config.yaml
loss: "mse"
encoder_head_dim: 64
encoder_qk_norm: false
encoder_drop_path: 0.05
decoder_width: 128
decoder_layers: 3
residual_init: "none"
optimizer: "normuon"
learning_rate: 0.0017
momentum: 0.95
adamw_lr_other_params: 0.0018
batch_size: 128
epochs: 12.5
final_lr_fraction: 0.01
weight_decay: 0.04
Rows from block 6 of the encoder, named by matrix and row number. Rows with one number belong to one attention dimension. Each number is 128 + 32 x the weight over its row's rms, rounded and kept within 0 to 255. All counts start at 0. Numbers have three digits each. After the name is the row's rms in percent of the matrix's.
# v: attention query, key and value (stacked) (encoder.blocks.6.attn.qkv.weight, 384x128, the v third), inputs 0-127
# proj: attention output (encoder.blocks.6.attn.proj.weight, 128x128, transposed), outputs 0-127
v.15 102:140189174096126126098145096128091128094077095133124207110100156140131194075133158166170094095138127166128146118157109156150142136126142094137095067105124117132142133148143129190192134133179105113148129104128131182143186082088086108086126110137153135157084098114173079171126139073147051117140068120152151156077144180164122142101150128113148127183161157125105131060134176130058123089150
proj.15 100:150081095146130125130127148135126162191113170123127119175137079135057073181119107085133138169092153052118146108089156098073141140150116135153135156121143107107120118116135128078122123148102112145125135127143128115116114164157118125194135121098105152152200109107067177081114099153137199102108191139111052098221115069133144128145096138138146163120100081114169150185100088132203148101125
v.16 107:100166156149084183172140082090185183099160125124125136114067110114147121090073096083158101117106159106180081199103153060097149118139085139140151129164088172137150097179132148137116145119083101152148133084153136083137085116090162111158093181130132102079125093121115161126121117149124099066134073140111134111110129111121154095155210136111147152164188097159084152107092148080130183161113
proj.16 117:137028100145142070090092124164116141132146164142120114176197159158129091207172168152095176136135095154078137091136082178161083135093173112094124174071167107108154148116112079148127090126139091059128122188126178111132154069110107154102134120140129147124161151153137106143135119141125160154100182086141145175165105154128112102137051138182079100143129143126143120134150131158078140154131
v.17 086:171147120150110153163144126101116073161110094103140137113075127108130109154155103167120120094154107128140113105076074103156159104140114127190167118149105078130100219153082147082113130155131174118107140131101166144110193096121124120090128165151067135173149175170088106187143130091118169143134121123199180087122131059148133089159070134135122111121104172054116199179182116123153139149120
proj.17 089:110083124105102123108122121111148146134116118143143124149177137130113158113121182129123117180093137114104177142156174146123168129137137121103121086116145162114163040138167144127125138090101113131144111148143081126125082175103194122197139117104192114114131126100209175095139127146166061164111126139084106166110113164124137157108214109082079143134117082209133060072093104167151080078162
v.18 112:095146140155094179131139152061141093121169158077127117063110167176141164104154139172089157099158093092133117138122113121152123132141104144149182103106075101149108157049103080100139179105146093117099107138111174167095150149096155123129147153148134094178086108152102113202172119177106137063094133123148097089114134137122125168137123154187075193156109062062140173123138073122139156153131
proj.18 114:169146133114163110121105095203126149138079104145138094147144097065149117102085156121149086161099146176122118128130151104106156092075141166137093155158151125100143112163141182120088133121123168133126151143124145065157102121171155143131165120125156129082150179145165183087113162080153108202160129095104145169165132088126088077096091069061157055132155192201113094116130113097154117112084
v.19 120:158115170125132136139153089110143122125089100112167169131124144151119101183099129058084081144046116106117142118102134147085076116105162123123117147068099127152075172121111165148033124118135144200142212159086139130075110113110105137113114127125142154165159088165166147151119133116142200084132146135160144117129134125051112147156134126138107171141140189129102120160129062165196086122084
proj.19 111:075136065117116154105108174115142158120144093130117056136105138087100194105176129189145141174163126147114115124131116110187176140140095139143169103204126137097182109117168077102235146142074118118129089141136123132145152157109188121159142114138127091146104176059078115138118139139121100160115130105097104139114128097171142098090111104124162075128149053127154145119135180111088189109166
v.20 111:163186175150134139128120122139135091120136147127119188109086168140202112062149153150058125175119124151093150085088127143097077125108062076135209120153151131110097178175119141155139143107110124167089174107104137130100188130093076124093145134118169152137125134134063169173128076109083130109142141089101112168132177114136129169141085117181135123105118114098123075175088087173152172116167
proj.20 115:128113114100106127148142131107127189122133160141173058163187114111087140181119090116167089122102152089136112125134170085155144127145185170088033120109105113121159105061152134116114127163113165126164102145155117115104106125143181136169085120168108111117138100139168132098144165155172106113116128098175154070147079119099140083152146154065114128183147128156100201104166192044142103106093
v.21 091:121118116172106186081093072129135124210179114148119146105207109076105126155115211118095162127112098137139116177198088142107122098187065099116119113096154149151154088088145102142116089147144118144097167128156125152171184114072134101148147109153061127091151137091099072141139144163108086147160155139122115074145144119123121139135136192116107123131186069145109150125105133128142168073168
proj.21 083:118135127127147052177110168111130163024117138131138127136113149161184098115111033095139129113116185123127122108077112116160106152089176145142141148132111143073135202138118142113117118106144130085155094141077153144046054153154134130133110173136193121167138125147185144077151146093149178107097146141137138178058139112105114159127121118144139178140101159117171118099126156166091104173111
v.22 094:156087136129126128115102155125108150159157158110076109139152148124081182124109150098080115118132150094155168187164176089073067101148171105129058142106124111119091125147099083061074126144094138159114169148084120093136107143185101135131099137080178110096128121104084137064176119087156135090064186160060133166161179190099104129138135087138109156155157135170182097152141143119130113146150
proj.22 088:126158083130136161135152088139141075109100118167121087138077125149173073143142103181144149175107098166096064059110105131200163111094116120085188134110125108146175098128185177180161134125177091149153079110136101163122129122101086136114127105165106113128108151148184124217078152140089135113150083094164108101106099108169173154137159154124174126105069129080100153084163123123151163131111
v.23 081:153131077118067125073073139111156134149188110136091112114203054118125136105077152145066095128105116122109059195201106137134137182153121157124161193134148114106113138142157141134123109121138159107124121154131127088133164157106127129131149092102097163140160124113089054088134151120095129156183140152164160098104123089132188153120136153143119084047190100104143167170147114083089150098148
proj.23 085:089100151148160106202171097137109150103129123112130193129066176145119072152151125094149159098156133123101194071086143103122142091146158133107125072110104146161142122062100116132131124105117105099118131127174091169114099115122174097107111171168144110147066133150187185155146111103190125141075138146144119188116143151108037118104116114098128147144080132125111114071103176195114104193135
v.24 099:119167155123079115168126162139131141130151131108133158160121135108132083145065155150086219085160144139088124138088189114144120146132063114201167133113167143163136117182137120150104134153087097098161102154125040079100149120089141071151111111099103161093082191131077157103111173124081174178141141101120119109174095117141121148124052151136106068148166088123109129126128139163156119157085
proj.24 102:070118132177158145107149105154160133102115120146150141101168140137157139122179096116120094115123085111174093163208110149164087117159190170093127140154107137066111145121114113139123115121166148112095127109161214170205110130167100195103165152122117144112167046136148099093154061117168065075104109159125145145084143137128143111100121130149116170122085164128166094124108135107035150118141
v.25 102:153141151176111136138115112129091126165163123119092128118130114092088109110115122122105092204161078091113115116110088170144118127128107158174097107194079117138086116131098155085167099117096117156153134109154122142211151097178100170103188057134101160169099145128135156132152144055161094116113202141173164105179147070160130094146193085089120119120141162130096103156136186184106150084139
proj.25 097:157120056074113139109135160131186133119067115120110189150137174169148172202119111136145146092120185128132166103149166116131164105157124100117147147089138123121179129124176090125111205125155153109099147149126147116067117149123156112132109185125123111136181152092120067124113131172139144150125061112126089150051116177169138112187100159150174142172079079148156155129119082133170060104116
v.26 099:112127158131131109173110152155134129080128162145156094099175129164126207081155154159080124121105129135084125144145144045155082127209094123184097123179179176119144157119071150137151132168096171233113124144103198086137148105096140128148143090074156137082167109150076102126185112119135112089103130129130106102151115147127094142111120097139129144136143168132099151175114145099182079097096
proj.26 105:129138097165103139079140102101150141166120079151098166165101095113125098180095118112133137151142131137133146123110120208166132130081145152116134140107075119152171118093206063139125111071142105028148155139165053168123093137180160138115130170141113133176097121070193151112058140137110149150167173098144169178132169111109145138128119139069111108100125090132154133087150084122070161138144
v.27 111:061161150137181169113173130138155118112121100092106148060182093169051130083163124163129147110141136184137138109136092153136146127117111097080132095125107155139146101117121128079184133117121115139078107180124136135117173154078138156138114138158106056097100139111131140139161101184215086162050145149125094136154110179121133121109133168114150147115088068151167122105104194104120101112208
proj.27 114:184131083129096112146094124148095072125111166148175132182078122068185099139103146123127161141124136100129103150144140118126097105144147147192106131144144105135105148148154131172104126173130126135185135095111119134113093100155152074100130125064131171150126113167144095079117154092044138079223109121098106113100170105147144125131139065156143105168145205090091126142180080144123161183058
v.28 109:087109201081159117146173104111107084139110134149140073129100148147129077142133126092136113123181119121152101128114023069154138061082160111136112140168126182075130185092125196100107153112133154159121146120099121187126139081136170128118120157101167181179153181185114073104132135146086133151085123104150181132103094124096134131070083113145153124118069131160115119146173109103142140170125
proj.28 109:172141063162094141083106140098142144146154112089139148110138141097142190110163125162133142175092118176116146142106206188107132188165075167159120092119141089167091065158131065152153122144088102106115102121096159071133066142100097154123106125107102096132072101101137144200152106119153109120193109167148084118165144108145166114172208093100083140129167149135132120122153136110108119071133
v.29 088:082155140150146128144158089160145083132188055132088115104116167153181113124131167116104168131121111127127128077122109120114144089137132092133154155122157161174105153147112118178134112162071156086073060104119110146129144141073130083128108116099120145163154171150086115196106085094147166130132152103130097102132096085184147135180100182148106157107152103086136159058153082177212078174159
proj.29 086:138134123139119110086146191080096151099046176146176110192113113093113117114158073096153090148163140130122108172107150102186119184152111163131143096107078088086193098110123143128098128148161117130167206135155113164119094144151123123144150146167180114108138105091209160054196135160131101107099073189130131173136147143116109146122127147112126100156113156148111135145079130101087155071110
v.30 100:164140094066134139103083123076124111190151119127150051173133126174142107123115204106114099143135108111019109157174115120141090143085136113100153164126142111088157145185173129131091123140154107112160082125160123124117104101127166113135101080050089148120156090138131141125135176151126151130158108147172091192114161170133151188122160140117079194158148126096126107115113103134138176118205
proj.30 095:108114150160122170151115137180143165073138131132083211098131077062185151139165119156113137142109148148199149121082107138107175123199128132154123155155134133138069094105067171098147139112134130151136178108119135104119152100125104123162162169164181141157088160081146083141105118123101110129044141092095169091174113084096103096150061128162174060122156134130120141162138110151123097108083
v.31 108:183097117131115122142154090147119141111123106067094144135125126132074132145163097144080152134124078124160137157164113127120130144187125163107110131102164139158120139160108114133188199109049135114145126114173078071114228108103070114116160161169144111068122094131152124149124139150115177142093163128039178148109066155153148134168157090145141092130126162178057098076156099135125130092145
proj.31 119:077153145100133108104100160055118096150110194144179091123098131133192160108132171100152089157110173124088147125104095109154103101017130091158162099146078146107178121128130115142117131126185074156122126154070158197136065089137118141150107099090141117148153153149107113114119131108155103144130107133198092129130167120120107101102113202163130131145115070077204140157130148133110080131133
v.32 102:101137090098104092143114072075159069122118118160181043084165096154097154138088108104093162156132124121107085159118129186150124128113103149155112135137132112163150078069123137115121097108119120144058152149158148090188141136132165143136164119095135107165118151184155109154129092200161069070117177108200118064151147103137115127102158177125120123102103119134192138202112119121104151176135
proj.32 098:158124127150158137117108134156088174144159082149054181148075147062124089150176176123151154122129121143128177117142152148119094108138147099142157147104115139101105161182149122109152152114147119146113123136098137166058088146138108097116124144169116152120104073088087141171142141069113177170202077173133131184107076133124101074159106054162129097134164168133067084065156165111163096154109
v.33 100:136131114123111073147175126121139078129104127126107177180056153101160150149185085151181168145148070162110146106069106185163129165167142174126092151125150124122102139188151098164089109108106104087174139093194070068122095135156065114142166130121103128146106110158193158151077125140158154086170090194106128111115100121153166135145095140170134117083095120128119110157145151163096071112140
proj.33 104:181127153108108209112122124122075140145114179120149119084177108150123121088123157115119071160107183117153100151199170111106113102075095108126126146121092142141181108122118097126165149111175133184090124159089148226116147132056136121168090102138126098103155120058044086104162123149130074137095130106144109102134135168141148082097140112130135106220130116145120123145107091143159159091126
v.34 099:141136105135160054065127139119116090176126163177172174153108147071125119147121097112150126101100121126169110118130152138131100054133140142114118115158084073144108136136155080074094107126179157130130203084132117140145096151112069124111158141144159113143143175052095169155139121101097128179160106104140157171212119057128165095156128104143171101075055114131116147174114169149136141120082
proj.34 100:107131129105100185186144113104154155087146067066064119108173111174111169121156118180112102133134106136091140157100110118149175194115107101145152135105157158124104126082103170148133116105101129095116066145082107072114165141130162118125098119140092127128121098177142128092088150152161157115130147151145130099043123195145103193075143172069086206180173149153168100097128124114137106117144
v.35 103:135126139071055139160162154102142116136121098122091145121109130148118113096119097111117108122114153142096113165136118149102104123076116158137204168213093126169134112154159160074136133070090102093168085184143108123179158136135112127126145097134130168120119087196103133133123125184134116075079175118167185180112176101108176100092160091123144129124154154134058070174143122151124190113199
proj.35 114:139111093117191128101081103114109111152146171154181123132094183105087187164155168185145162173139132103175115112152109115127148125141151080152105134089111120118110131136132084109156160124134153179126140110127221167098135117120108132160150171115101105203141173090164079160118182085122059145170092130080087071142092174150090099177142119139129127149110070118187135139114140098130097141057
v.36 104:161168116147124079135166124116143080132096110156123145102141089142192121079123142136088188123078107122138095180170127133127109153147125143144099083162175157126177085123143132124072113139153123184063123039133123047182192088114076140102060137132153091147178133133149131108104150126163133117114108128136101131137181098155134129159122074207097122138134105117110103172107078152105167193142
proj.36 098:098130128117161196112098109135092159150154144124157114165113137095094122171179131136185121118141120109100153071107168126122126113120152102115138177075118119115094190107142102125183165118107133127197148199110163212062093148125173107132165111181081143118093094126154084139160122096081050108138185114150173123096089163112149125101159182099142111104139159082147114111125152063142122069147
v.37 090:187111150122141119177149148158095155137174171172126102141096130071175088087159122140167108112130124078156116138126103079162096105108096150109182166174142148108132157146142137067165174109116154129159070097141117141136130079117082086115081101129120142101135091112137212115149160131111160119136063125089127167074082109115099129144111048204119120132098127129081138092149104140222177140128
proj.37 094:093130129135125125088132100126133117141106131065158100109155149216092159173139151147110120153137142150132168168127074167111149126139149092165090098109150127157134109118116130178067091134144093124149157112112135081101120103126155186140168181121164102133154208099175049135132098133122093121102182081154140095176137136116114134140128182079106113149175132157173094141133128042041080071149
v.38 096:163119160124174114102169140145113058140107138144156137120097077149106140142181143188181123145127044137154135063103094163181084172111135167105140082069148162098114103116081115145122132111204151069091097135120109135139101167125129148135134094108131109136133135134156173197124143149141133131173140173118098121171051112130071155140068173175151115112098116108107164100123150175131052164123
proj.38 095:158179105146109173162115102116141188145129112101114131102139148103133128085138144070086153107140203122110144187160154138066154112117132138150139152209123128180149140139122137101077123144103117175133168128133108127122135104129159138119145108168147143121117096098072094040162110166111154119131088129154159109088236113107173118118160060059103144155138168124132088182096118135142166046133
v.39 109:084121174117145109112149126158149124152147143107096094158123172144180121128178199110162092118134136135085142098139119116094096090118107081118101161080179177122100126151086134201127142123108127092142141155082160187101087135156155076196138127095117180087125137115067063105082153136079142102121176135095120149110145220122066177119069190138114137122136144135134088092124135111158148088167
proj.39 109:187146104137092169121117113080113137076126152201135099111154143127126148086090048152068148166122155132167071131088153111180137176143133151105126132154075082137164145133149106086116097176142126141145108111130112108107144123090057159104112114143116079162120124112189189168165113148145138105112095152124145111178167049127198092158208078101135135137115126115129155203115141121133157151109
v.40 111:113130102127106136078158219109077126156180157167099133137082162164149108054157126128146139158135072114130166124138114160148140166070127086153108115101115107148119155148156126097201161135121110146119162125132146136036128112193095181099150139092096133112072116125096145104121107113106173171105063138154142136105128168176111183138144138149158125065078094126105096157107195060112107110110
proj.40 124:181155121090111125172142083164131088143100116093133151114177074106099138154083152143116087105135143136135091102130135080144178064183156152092139136165125142103146087128097140168062109103158151141163077095090105151208167167104157095161107155120146072111167158112180149132170146137124054113152161108129073118138164111165178092114145114129060111168162194146126136144119072163148086144145
v.41 096:086168145111127086100147155169154123092104149088115186145112110125193145167103114158161114096128122134118073112108093143101167113186098139085084076129166147067175148143102138187092133120151163156110169092095175121179123111062110103098151184159108124186118109146142115140096188119096118115151126146127141093159163136195147092151084126167177165183118115109101096182116116107114192081079
proj.41 101:172062140145120154127126096078088129154139158193141093107161128116075111109119093110116142155111144116116160120162211118113084170070168130156137212132094139153084130112202129072167093158060098070146136172172115126111157156168143173168108057128122139111130139141111128159187081143164143132096169115135180152127106159061130149115168137128137135090163142110145168121103158125123119170165
v.42 106:125085101140149152096098128104156095123157165132147131147174124081048182129154117133109109130156086054105093178181093136149159142145160138087110104085100132101191124052074141120174134131133156134146176107120170126181104160140162148142184145118103133088135090097119129167169169167060100095144136114151139078173125203102095097109174140095113181131137078128107144187121121095113103105107
proj.42 107:159122131131080122123131128135163157177099102104060116054106124151182128118074147140131167140126177189145182069092115139117107111103135149161154169163168172168143127192132106088079111103134106096095075162134094122057108078123121125133107125113176139167111196189156096123073111161187170192116141134116141176099119121133123160133099101120159089088124155150138092071115129173143123158157
v.43 108:076114114175137191097165158131146112126128109140102160141121136115138125083084109133154176200146100069083155112112109095087151146133175114091091093100216151103142151136160108211166096164078149140139134089132074087162143118104144198103203166105120093102110127121117108133112136119124129175188085141136120107154096133154165121134154133160148174168142086169103121119102161094078082175089
proj.43 108:175105135094077042146141136126093158133139167109152154122133084119129102167144121089127105047128112155174167118192127159135115138109099128162168192147079108163142084150078113100088147086132118107115128135141178152147125137177085057114067107154173167131134089175105120127133108146110147104059130156149147142130122153092140164104071130118108102054131199089138182136106120158127165074161
v.44 112:111154129125132084127120095153112139160139157199074101102173095113152159113124138088091169158164136112117096117122111104153181139108117133129107103135095125058170162120150133071138150116063118151114128134208157167149140092158138105097169110131076117138095104147191196086169174129161125111151105196148132077122179141128099085113117092133140124090099086114220100219123112094140102116111
proj.44 111:200118139110123196154135152150134111156092118083155164142108141123086108127136117162160080094119105134129180112136145138120096125128127121104130146105160132197068114141157137145137097124218122128148155102100113152086160199142144166149067129102202100137145161088098058154104069118100096143096135056102082185091093130125120139143180117149138143183148165168051123070140132145109120168126
v.45 102:153099214123144151125114149136105163174139141060089108167109128143083117154147187089113134106137150101140150122134181114128089176076159145165120120087150156061110186105147118166110215083102090101097156176142068097108148105168111126143148138119086149086068146152127105083122140110137140104128135175155184144102135153083098172128086092108107118087187127172139121203120157122129116081117
proj.45 098:106125074141106092102156092139158116122096111175173163075180134151163131119085080148105133121092086150080094116129104139141143098160094111091135116172087102162136069150094167093134088210126136160163094141124202183152086163075112179099129109125124082114143050124141133171119098131127104135136121110117081109133142091175193116083168128154109171134045137095131142098141143132100186154109
v.46 090:150163107118113105123162156074156104130137121117134192166148065096083165141164115158169078075095084182077113187180147123145151171131145156158125138127139151151125117155138140115148084114181146104165124145105144101170089174179138123160136078111147147088134138108103125109168138118098113117146123177119167161126162186076084150086102120142175087104103148129122089132148202077039119058105
proj.46 099:102132118161148185150109040196125157152151118117099126059122205171193107114122163153103194149136204081157147094094100143157103076136103148085116156134125124093145166059127113097163131089084099154115118134148129177099153090085125151096133153137095163180115109141135153115096124155132103134136156090111097098142134117154190137129137124109124150143117114122119083119091093176206099190156
v.47 099:118099105108136128157101128138151141176115166169161164086100119131093136145083132113139154123106177148129114115066175127129121105170142179099174092110064133164136130041110063091114123136146119130075131155108145106165119135151158119079121132156133098113137120162115217136164103120199105040137136172097133086148111076103116089163180113106131180145123132168174126142075159121196081159167
proj.47 102:155168143143122110129124129138114101080130077109088059167132166117091125134156103161127126086119080135149101143221084136134128133059107078126107137158165123135095128212153158113120128120120143141181131096173146161051155181139109170167138102105125143089127132138146066086121173158042135154176142097138093124089157168122119139108098101161106087121152142115074133098156084117076156112061
v.48 094:097130117090166113159140141161149173089126153169153187162109092189125078118099169076139121141069143096097099158140148122095122113149153124142176127143101162119146114059172189112104154093144117121139091062088119075187129174104162159075089158143143149091197151076125119155103117094149149136156097143129090125114127155141133155118167080133124195125178123153088114054125148094198172116137
proj.48 102:095123113195097114108149136141153137168136091071096082115165151086141133146152086201142203094162138115157154132105098128151142160125110137121127123139142099134087139156076136152134103161093118089174155157162136141080147052142104151146133118123106126138099103230145128070144137143074142083119166110128185134174114112075101121138085140188116064103155131102164173145081106131038121101135
v.49 098:123108121119118137094161115171128162162204126080081128156113156084136112162099158106095112103152136109179104155179168183080131056090100062032130205081185123064136160145143106135124113118129108119089153132120115131142121146108122064149113152157113167138120115149125153124092124133112156119090150101121109173104121121136139122161120125157114130120119085128167123106092112170204202089208
proj.49 101:104138151131128112134100138088099102100075172201134040103137140180159116124143083123118100162098141132063103098078112049156104190167158138199083079135103121137128106153136184175110143180095136116188099102126135124075106107087096160092115100125136064118159125125166108152185102117147136112123127132115132074170094134151095130106105171136154122153136200116101124153147176100084130170118
v.50 110:103098093128143144074144138112139133122108165128130103127066074162151133171077152170160150156060124154112114084118141188091142136196072132094100142189120053126109142103085090143090111105165120117122130183099163108067157112096149138122094084176135074152165137119193051148160107115131113126151160183135110148122151135143195180115116092154142163122132162093101140075147149120173157091130
proj.50 110:155155152097132093188111119120112118138177075155109157107203165082123167112156102097124101140165118111148186159157146104150108076068168116184159137086123125128113142170212167107160152098094089173154109122147110163163148156157119100117162163090094128132103106128077207080131197140094143099097118107098158095144098110092095097119161134120134084141118139149171124193109083139093115169080
v.51 096:114140136138129174153132121150135087149074140175168089094170125098113142083186134118080206124168188131119111135076123126166058126104096102183144122192112099092115091085165156089154121127092104130109092145122108102149190168152137162150166131165102208130151125155127128182154051171138118133095099108149151120097148079091112108077113091118131090058098157168121135178138100156135138139138
proj.51 098:142160118116151069140072157128140163127143087102113176149144117130111177116109113158161079128121096125166176143185132144072199159161138149110117095082143136166146120182103094148103133114170188137121134112135158133155054118113194085105135143146155054151117096147134134089062208136138078126208132137135119143124097165112165153187150106104119186178172099137114121085116148089111132112085
v.52 068:134134104092101145144109147123135163152173108103140138171092113156149106179113133098197093134083158136060125073108203152099142102164088096159177165159118116137070159164105127136123117155103127074139153170106164147099122101120109100130148105123088125133041139166138148151087079075169164120120095133140138108062142112116113168198142129110139108149162122112144104090100171050174114042145
proj.52 062:149092140151124100101111128138131114129097124204162077132184125106087082102133099174110135112113099111189165171146084100144164133113125111073094121148089132100165066116143196110128107106151075136149082111166084114153154148111123164156098187162143067112191131067130127129193163148074090092128153101091130151178105122130101118095127101178087136125109089165113120145110083202113119195112
v.53 097:107203138162087104141125103123137118122128109096144145124134155089102128206110105078110136124096163154103098113065163118113128060124080147207128122133101148218125170178108134117092076136099113176152138106172128137150184068106073095144155119161096137144060169111106137146092154087166150130115186072162179091163117102162128100135161110096156108154125143152129082141143173169132114093109
proj.53 094:113069094108117182107133130124118124110070138147088128151139103136145111070173122173159124142078067131139138155166107138179093178125168086099135134115117142004107105090175081138199174136151150111117139159083158128095089181139140138164127178103102136165163116114144071125124112132125143131113087151115071154084136194148155137142103171177097131147164067134142176140142084097157118153135
v.54 094:182104145166115149093046160103126095131157108148102138179115170115113133123126126157091151125177137180211133130139109126120080136103152146132148083144133094146153105098158099147131191132123124074090042102148075119156108144112150111150151150075111161108174189131061079122157151131079085148161175149086156119162158097175161118091102128079133135063122141112087160113197129125077127117125
proj.54 100:115124101100140065141188110147117115090124156119144142043121080123120188129089122082147112115132134100075099135095154118109139126135119118138138142099118138129098163132075152091081087149168167169103177126103201149142131148160085143149135080163141098115078052162185192155116128136194151148142085173184082120088130165100134129151166147146103175165080118113191101153066113145164143145119
v.55 095:126161132121088116079189166110147112125154185105147122146142116105076218138145106085188124113114155081132130199146215131141127134067152125125093134044141127113131092139134114186138118102152133093148108127129142100161143186132089150151147134179128137160054066133135141123089175138187139086107102113121174151086080159128135120131116109134135139151083149163167068120143176138064111154103
proj.55 091:123107107146167146148061042146076149149099122143065121146105140172166046104164158216125142148106100160126115090114066125098166146137108134115158154187100126135158118124135151087124153116133120188118118121122155207146098103106095076085147109102132124123179181119094115182103064114098108172156156144096107107162166128127130162122108158142125100137166104102104145158113091098197164115168
v.56 087:106154153130044138114179131064181133157128145052125137045144103131183218104109139137150142102112129124162077165130139130123111136168068155124128114087117133167110094155127088151090136109144102081133086150158168172102118183076138115179125145177090134145085063119091128134131157162157145090120134161115172099101129116139142149137109213164105127171132107127151170071139125135103177132143
proj.56 086:130111114133209139141040068160079140062150122194153107203098174132136067107141128115108083109109114143083112099122133096137140131055166132088150190145118120063140161110123124091123105120117130111128172139088152115155144129144133112092147090109149065116157179135145184145131114075119114182095134133091093165119171117136079132123129078116155150172165155133088068175083114152137132133101
v.57 113:139151183106101183151129143161125132080110107117093143099112085145114101134131110183126107087149209115206089149119076124110144121085074131121167105023137129120114143179130176095121180144125169160157111160064165119125133096100143143131105163097105131155088136147142215152172107141165173128100122131132131104134119108168119064178110160126158087176120201129127113121163105094139127118077
proj.57 109:143094051092146076112100133128127114152117152131155127156113163079091158150141182067122153169113066124088135126133177122110147122161220112134099139214105119133150083077159096156162114130122100143077139123188134114148154148145141122120155096143148150130187142124102054157126149130109082141170122098124163139158177137077147111073145072153151148107150071115107117128103144171087132159215
v.58 094:162123133156118093161110127189114100146124164195151188157126140145160135173115087142127176086116108141177139136130152098157175129108146104197150114123096148141186089083138180074157114184117132115108095090125134132160111135131159105118136131109140180076179203115107137178123153123047101152168136124062153067176115118153075086109083124100148060127129140157064131124163126109108118151091
proj.58 093:112164113121127144116141121095157160141112109088094084067136135121063147066105155119104147138146170095115143131115121150124079141143107148038111139125171109127095144160111093185078105052158141124121165140139134170133144169164090188162132125149144091164104056160167144055134095113181153125144170137195135161114151161114159184168151149144094175130144111107180119165058150156163092118157
v.59 103:138177139117130050091113144140094171117154157160085182140134079104085129087142157058087154093105135109194106170189183155103127109095115153087125148076164168140166109097142142076150111116160121107115104086105126069174199186084156147119081134161190109118161111132178145167133120127124124165095087150110116159102112126153141149100149090126143092089143117183119067096149139160157149108106
proj.59 108:110140131155151101195139106145163117161123129092153080075118163168142133141126096205180134167113118105102130113071078107129111140161167126140120083135131095112151159155120135162089158125103114153144148113150136217077074079160101122116152104126047157105088128147084114073159121113099141088187196115134100066183147138148079127177105139171126155131152152071140153156108144074079121138163
v.60 098:114161154119146145075112154165107115142148166176143114114113172089098150171155093128160053131110157141101134106112079065117133068100146109124153109133127181166132142148099122139177093132172115143180076092124181205136160055172183133119132072128165150134099147118097089114169132110124100127112136116118175139099117125162108156061126104095159167183081162136084077086146186102098091156100
proj.60 104:187107115111118127151129157098141120165103093114079132140117070150117129072108134124161160167112119129159138130137164187146111174140132152128067148129135104094093098112163109078084160118112126172083160102082126085116119188128051115129136181113102124159115154105160134159083140158122154141158135118132080103172185150120192078186148112140076108081166098131153163199127045116193099091160
v.61 084:087081071125058128139181106087114090115094097132117117058155181145154145118158053131161158168060130112107140141151157129123132108106126188108151177134171107186100126132179110171154089092188146152154117160148157175095116102134111124123140134140096099127159071114112110116070068154161139115129112108188109156136109075132168110137168193164088088122134155139118172113156061170131149151122
proj.61 088:143177154097205116108119133104095152149165145117157126170081102125095111104117202127127070112159136156134110121120066115164131160128147067183122135115086145124161142113134110115141184092069150150119094122083111137095150190094103093168140155137146155176141175072133147179132179053106140162133154206098146086094153171123120130106116123105184135115136096154141101140083167071168100079160
v.62 112:123070151103161140161131099198075183180083175131119084131158133094106112199127153104099135123141159086116175160139124098158169124112129109163057174110080128116129101129140147108098090151132071167151191124188121137072130090136123084174118132186086190116115094096204127076100179143141142181096096139113162148090143138107121129065140155104115109113142080153149102150129100156133117125128
proj.62 112:121146146139098158105096172089173072081115083123120199134107105171169112043134117102114128146136116157144067112114105145093077135138111119095162072133183153083116135145122104178164142120150158114116091113071090136198128167095134157103114105069167071167142161103044107147097107122143127075107182112157094148130097118165146159160088116158168149172153129160129141098182175127094139133116
v.63 111:182131178106129111138132111145124124127098191154178165139095104112112149136100149125115139134156073092106159181112141150187122171151148098156101095072102151113142079084079098140150083150151131140104210153063090137118189137137142145094098132161194133159130118132165099089114169102080100084110124132085162159088132188076070155099111106152137155198126160124178115156130091163107112175085
proj.63 107:089171100157137170130115120137154165111157061085067084107118166135123086160174113111132147134131149141155093084196135147093123084085114194093144114175190102109131165170143140116121153096102118121135081119157172131167067149157134134118154099064128142081145131108066160133165079158173145147160136114167069107168107060184166139151103143134155121070084106147128127110141194099132152099151
v.64 100:157168080148148081120136137161132118161174143157129116136172148114080128141154173081128139097070114135139126142156136153109064068169094188091164149167135115183144114125159114133050133107150116102146095134136122160203097148114091152120146146124190114113227132126063113107062174087173119155099150108093160113144147132116121136170122115189080109078166113123136138132126122075089199137131
proj.64 105:101126145090112167178146083186142140130133166134095138142069125149187074115108093188123125112143160174150132120101123123130173220134104158151093140067117169108085166154098142104203126110130093113152177119133138085067131111060146137110092141118110114166056162123159153174151116158102134101121094107111113180126103149122128124066149114107139167143113123116162107074067190153125088186135
v.65 098:108098164110179070130102113165091172133061174161176094153144101086114134059104107137160149078108190139074054166110109100113110125154205110112093198171164087135145132117146089125098159107122140137128149097112165107148219139129083098170118096139160082144088136143130138106137141144148094169141109156135087119113199183141148118133093125100123141120064142087108125147143101158145135120171
proj.65 097:138178140157100182111097121078176083116192059101092159120087134187135135188176096102085128151140011148164176115143176132139170145098059137170159054100126201144120132140127143089130140186143126099109091127131145127125102124131134169130154111140136149087144122096123073155117148122127145096126097076150089162141098080155122166137142161124148134162159136155121159088154112127116127075130
v.66 094:131165124199157111130133137181141104125115178127177177178177130110147156078097078079102099148082118121129130122129070097128114096112156108136127108207130094113160124037084090160142085092126111152134161138163157110143061118104121058142200166115138111126132115123120122045135183091140139087091148146163110154123113068094131135132161172103105091167152095156153158102175141148121119148099
proj.66 094:122092093113031174113115102106117156150111060168134102122111108172104076160176129161103116133170134106107150150081172158159129196091074141152097166074144167089093151170167134097136146149179189101131081139138095148133116145159104095103112088085127140092122152118131122186165066145118111174126116142108098134106181105131189118140091123128124160140115149149100122197121068081140164101175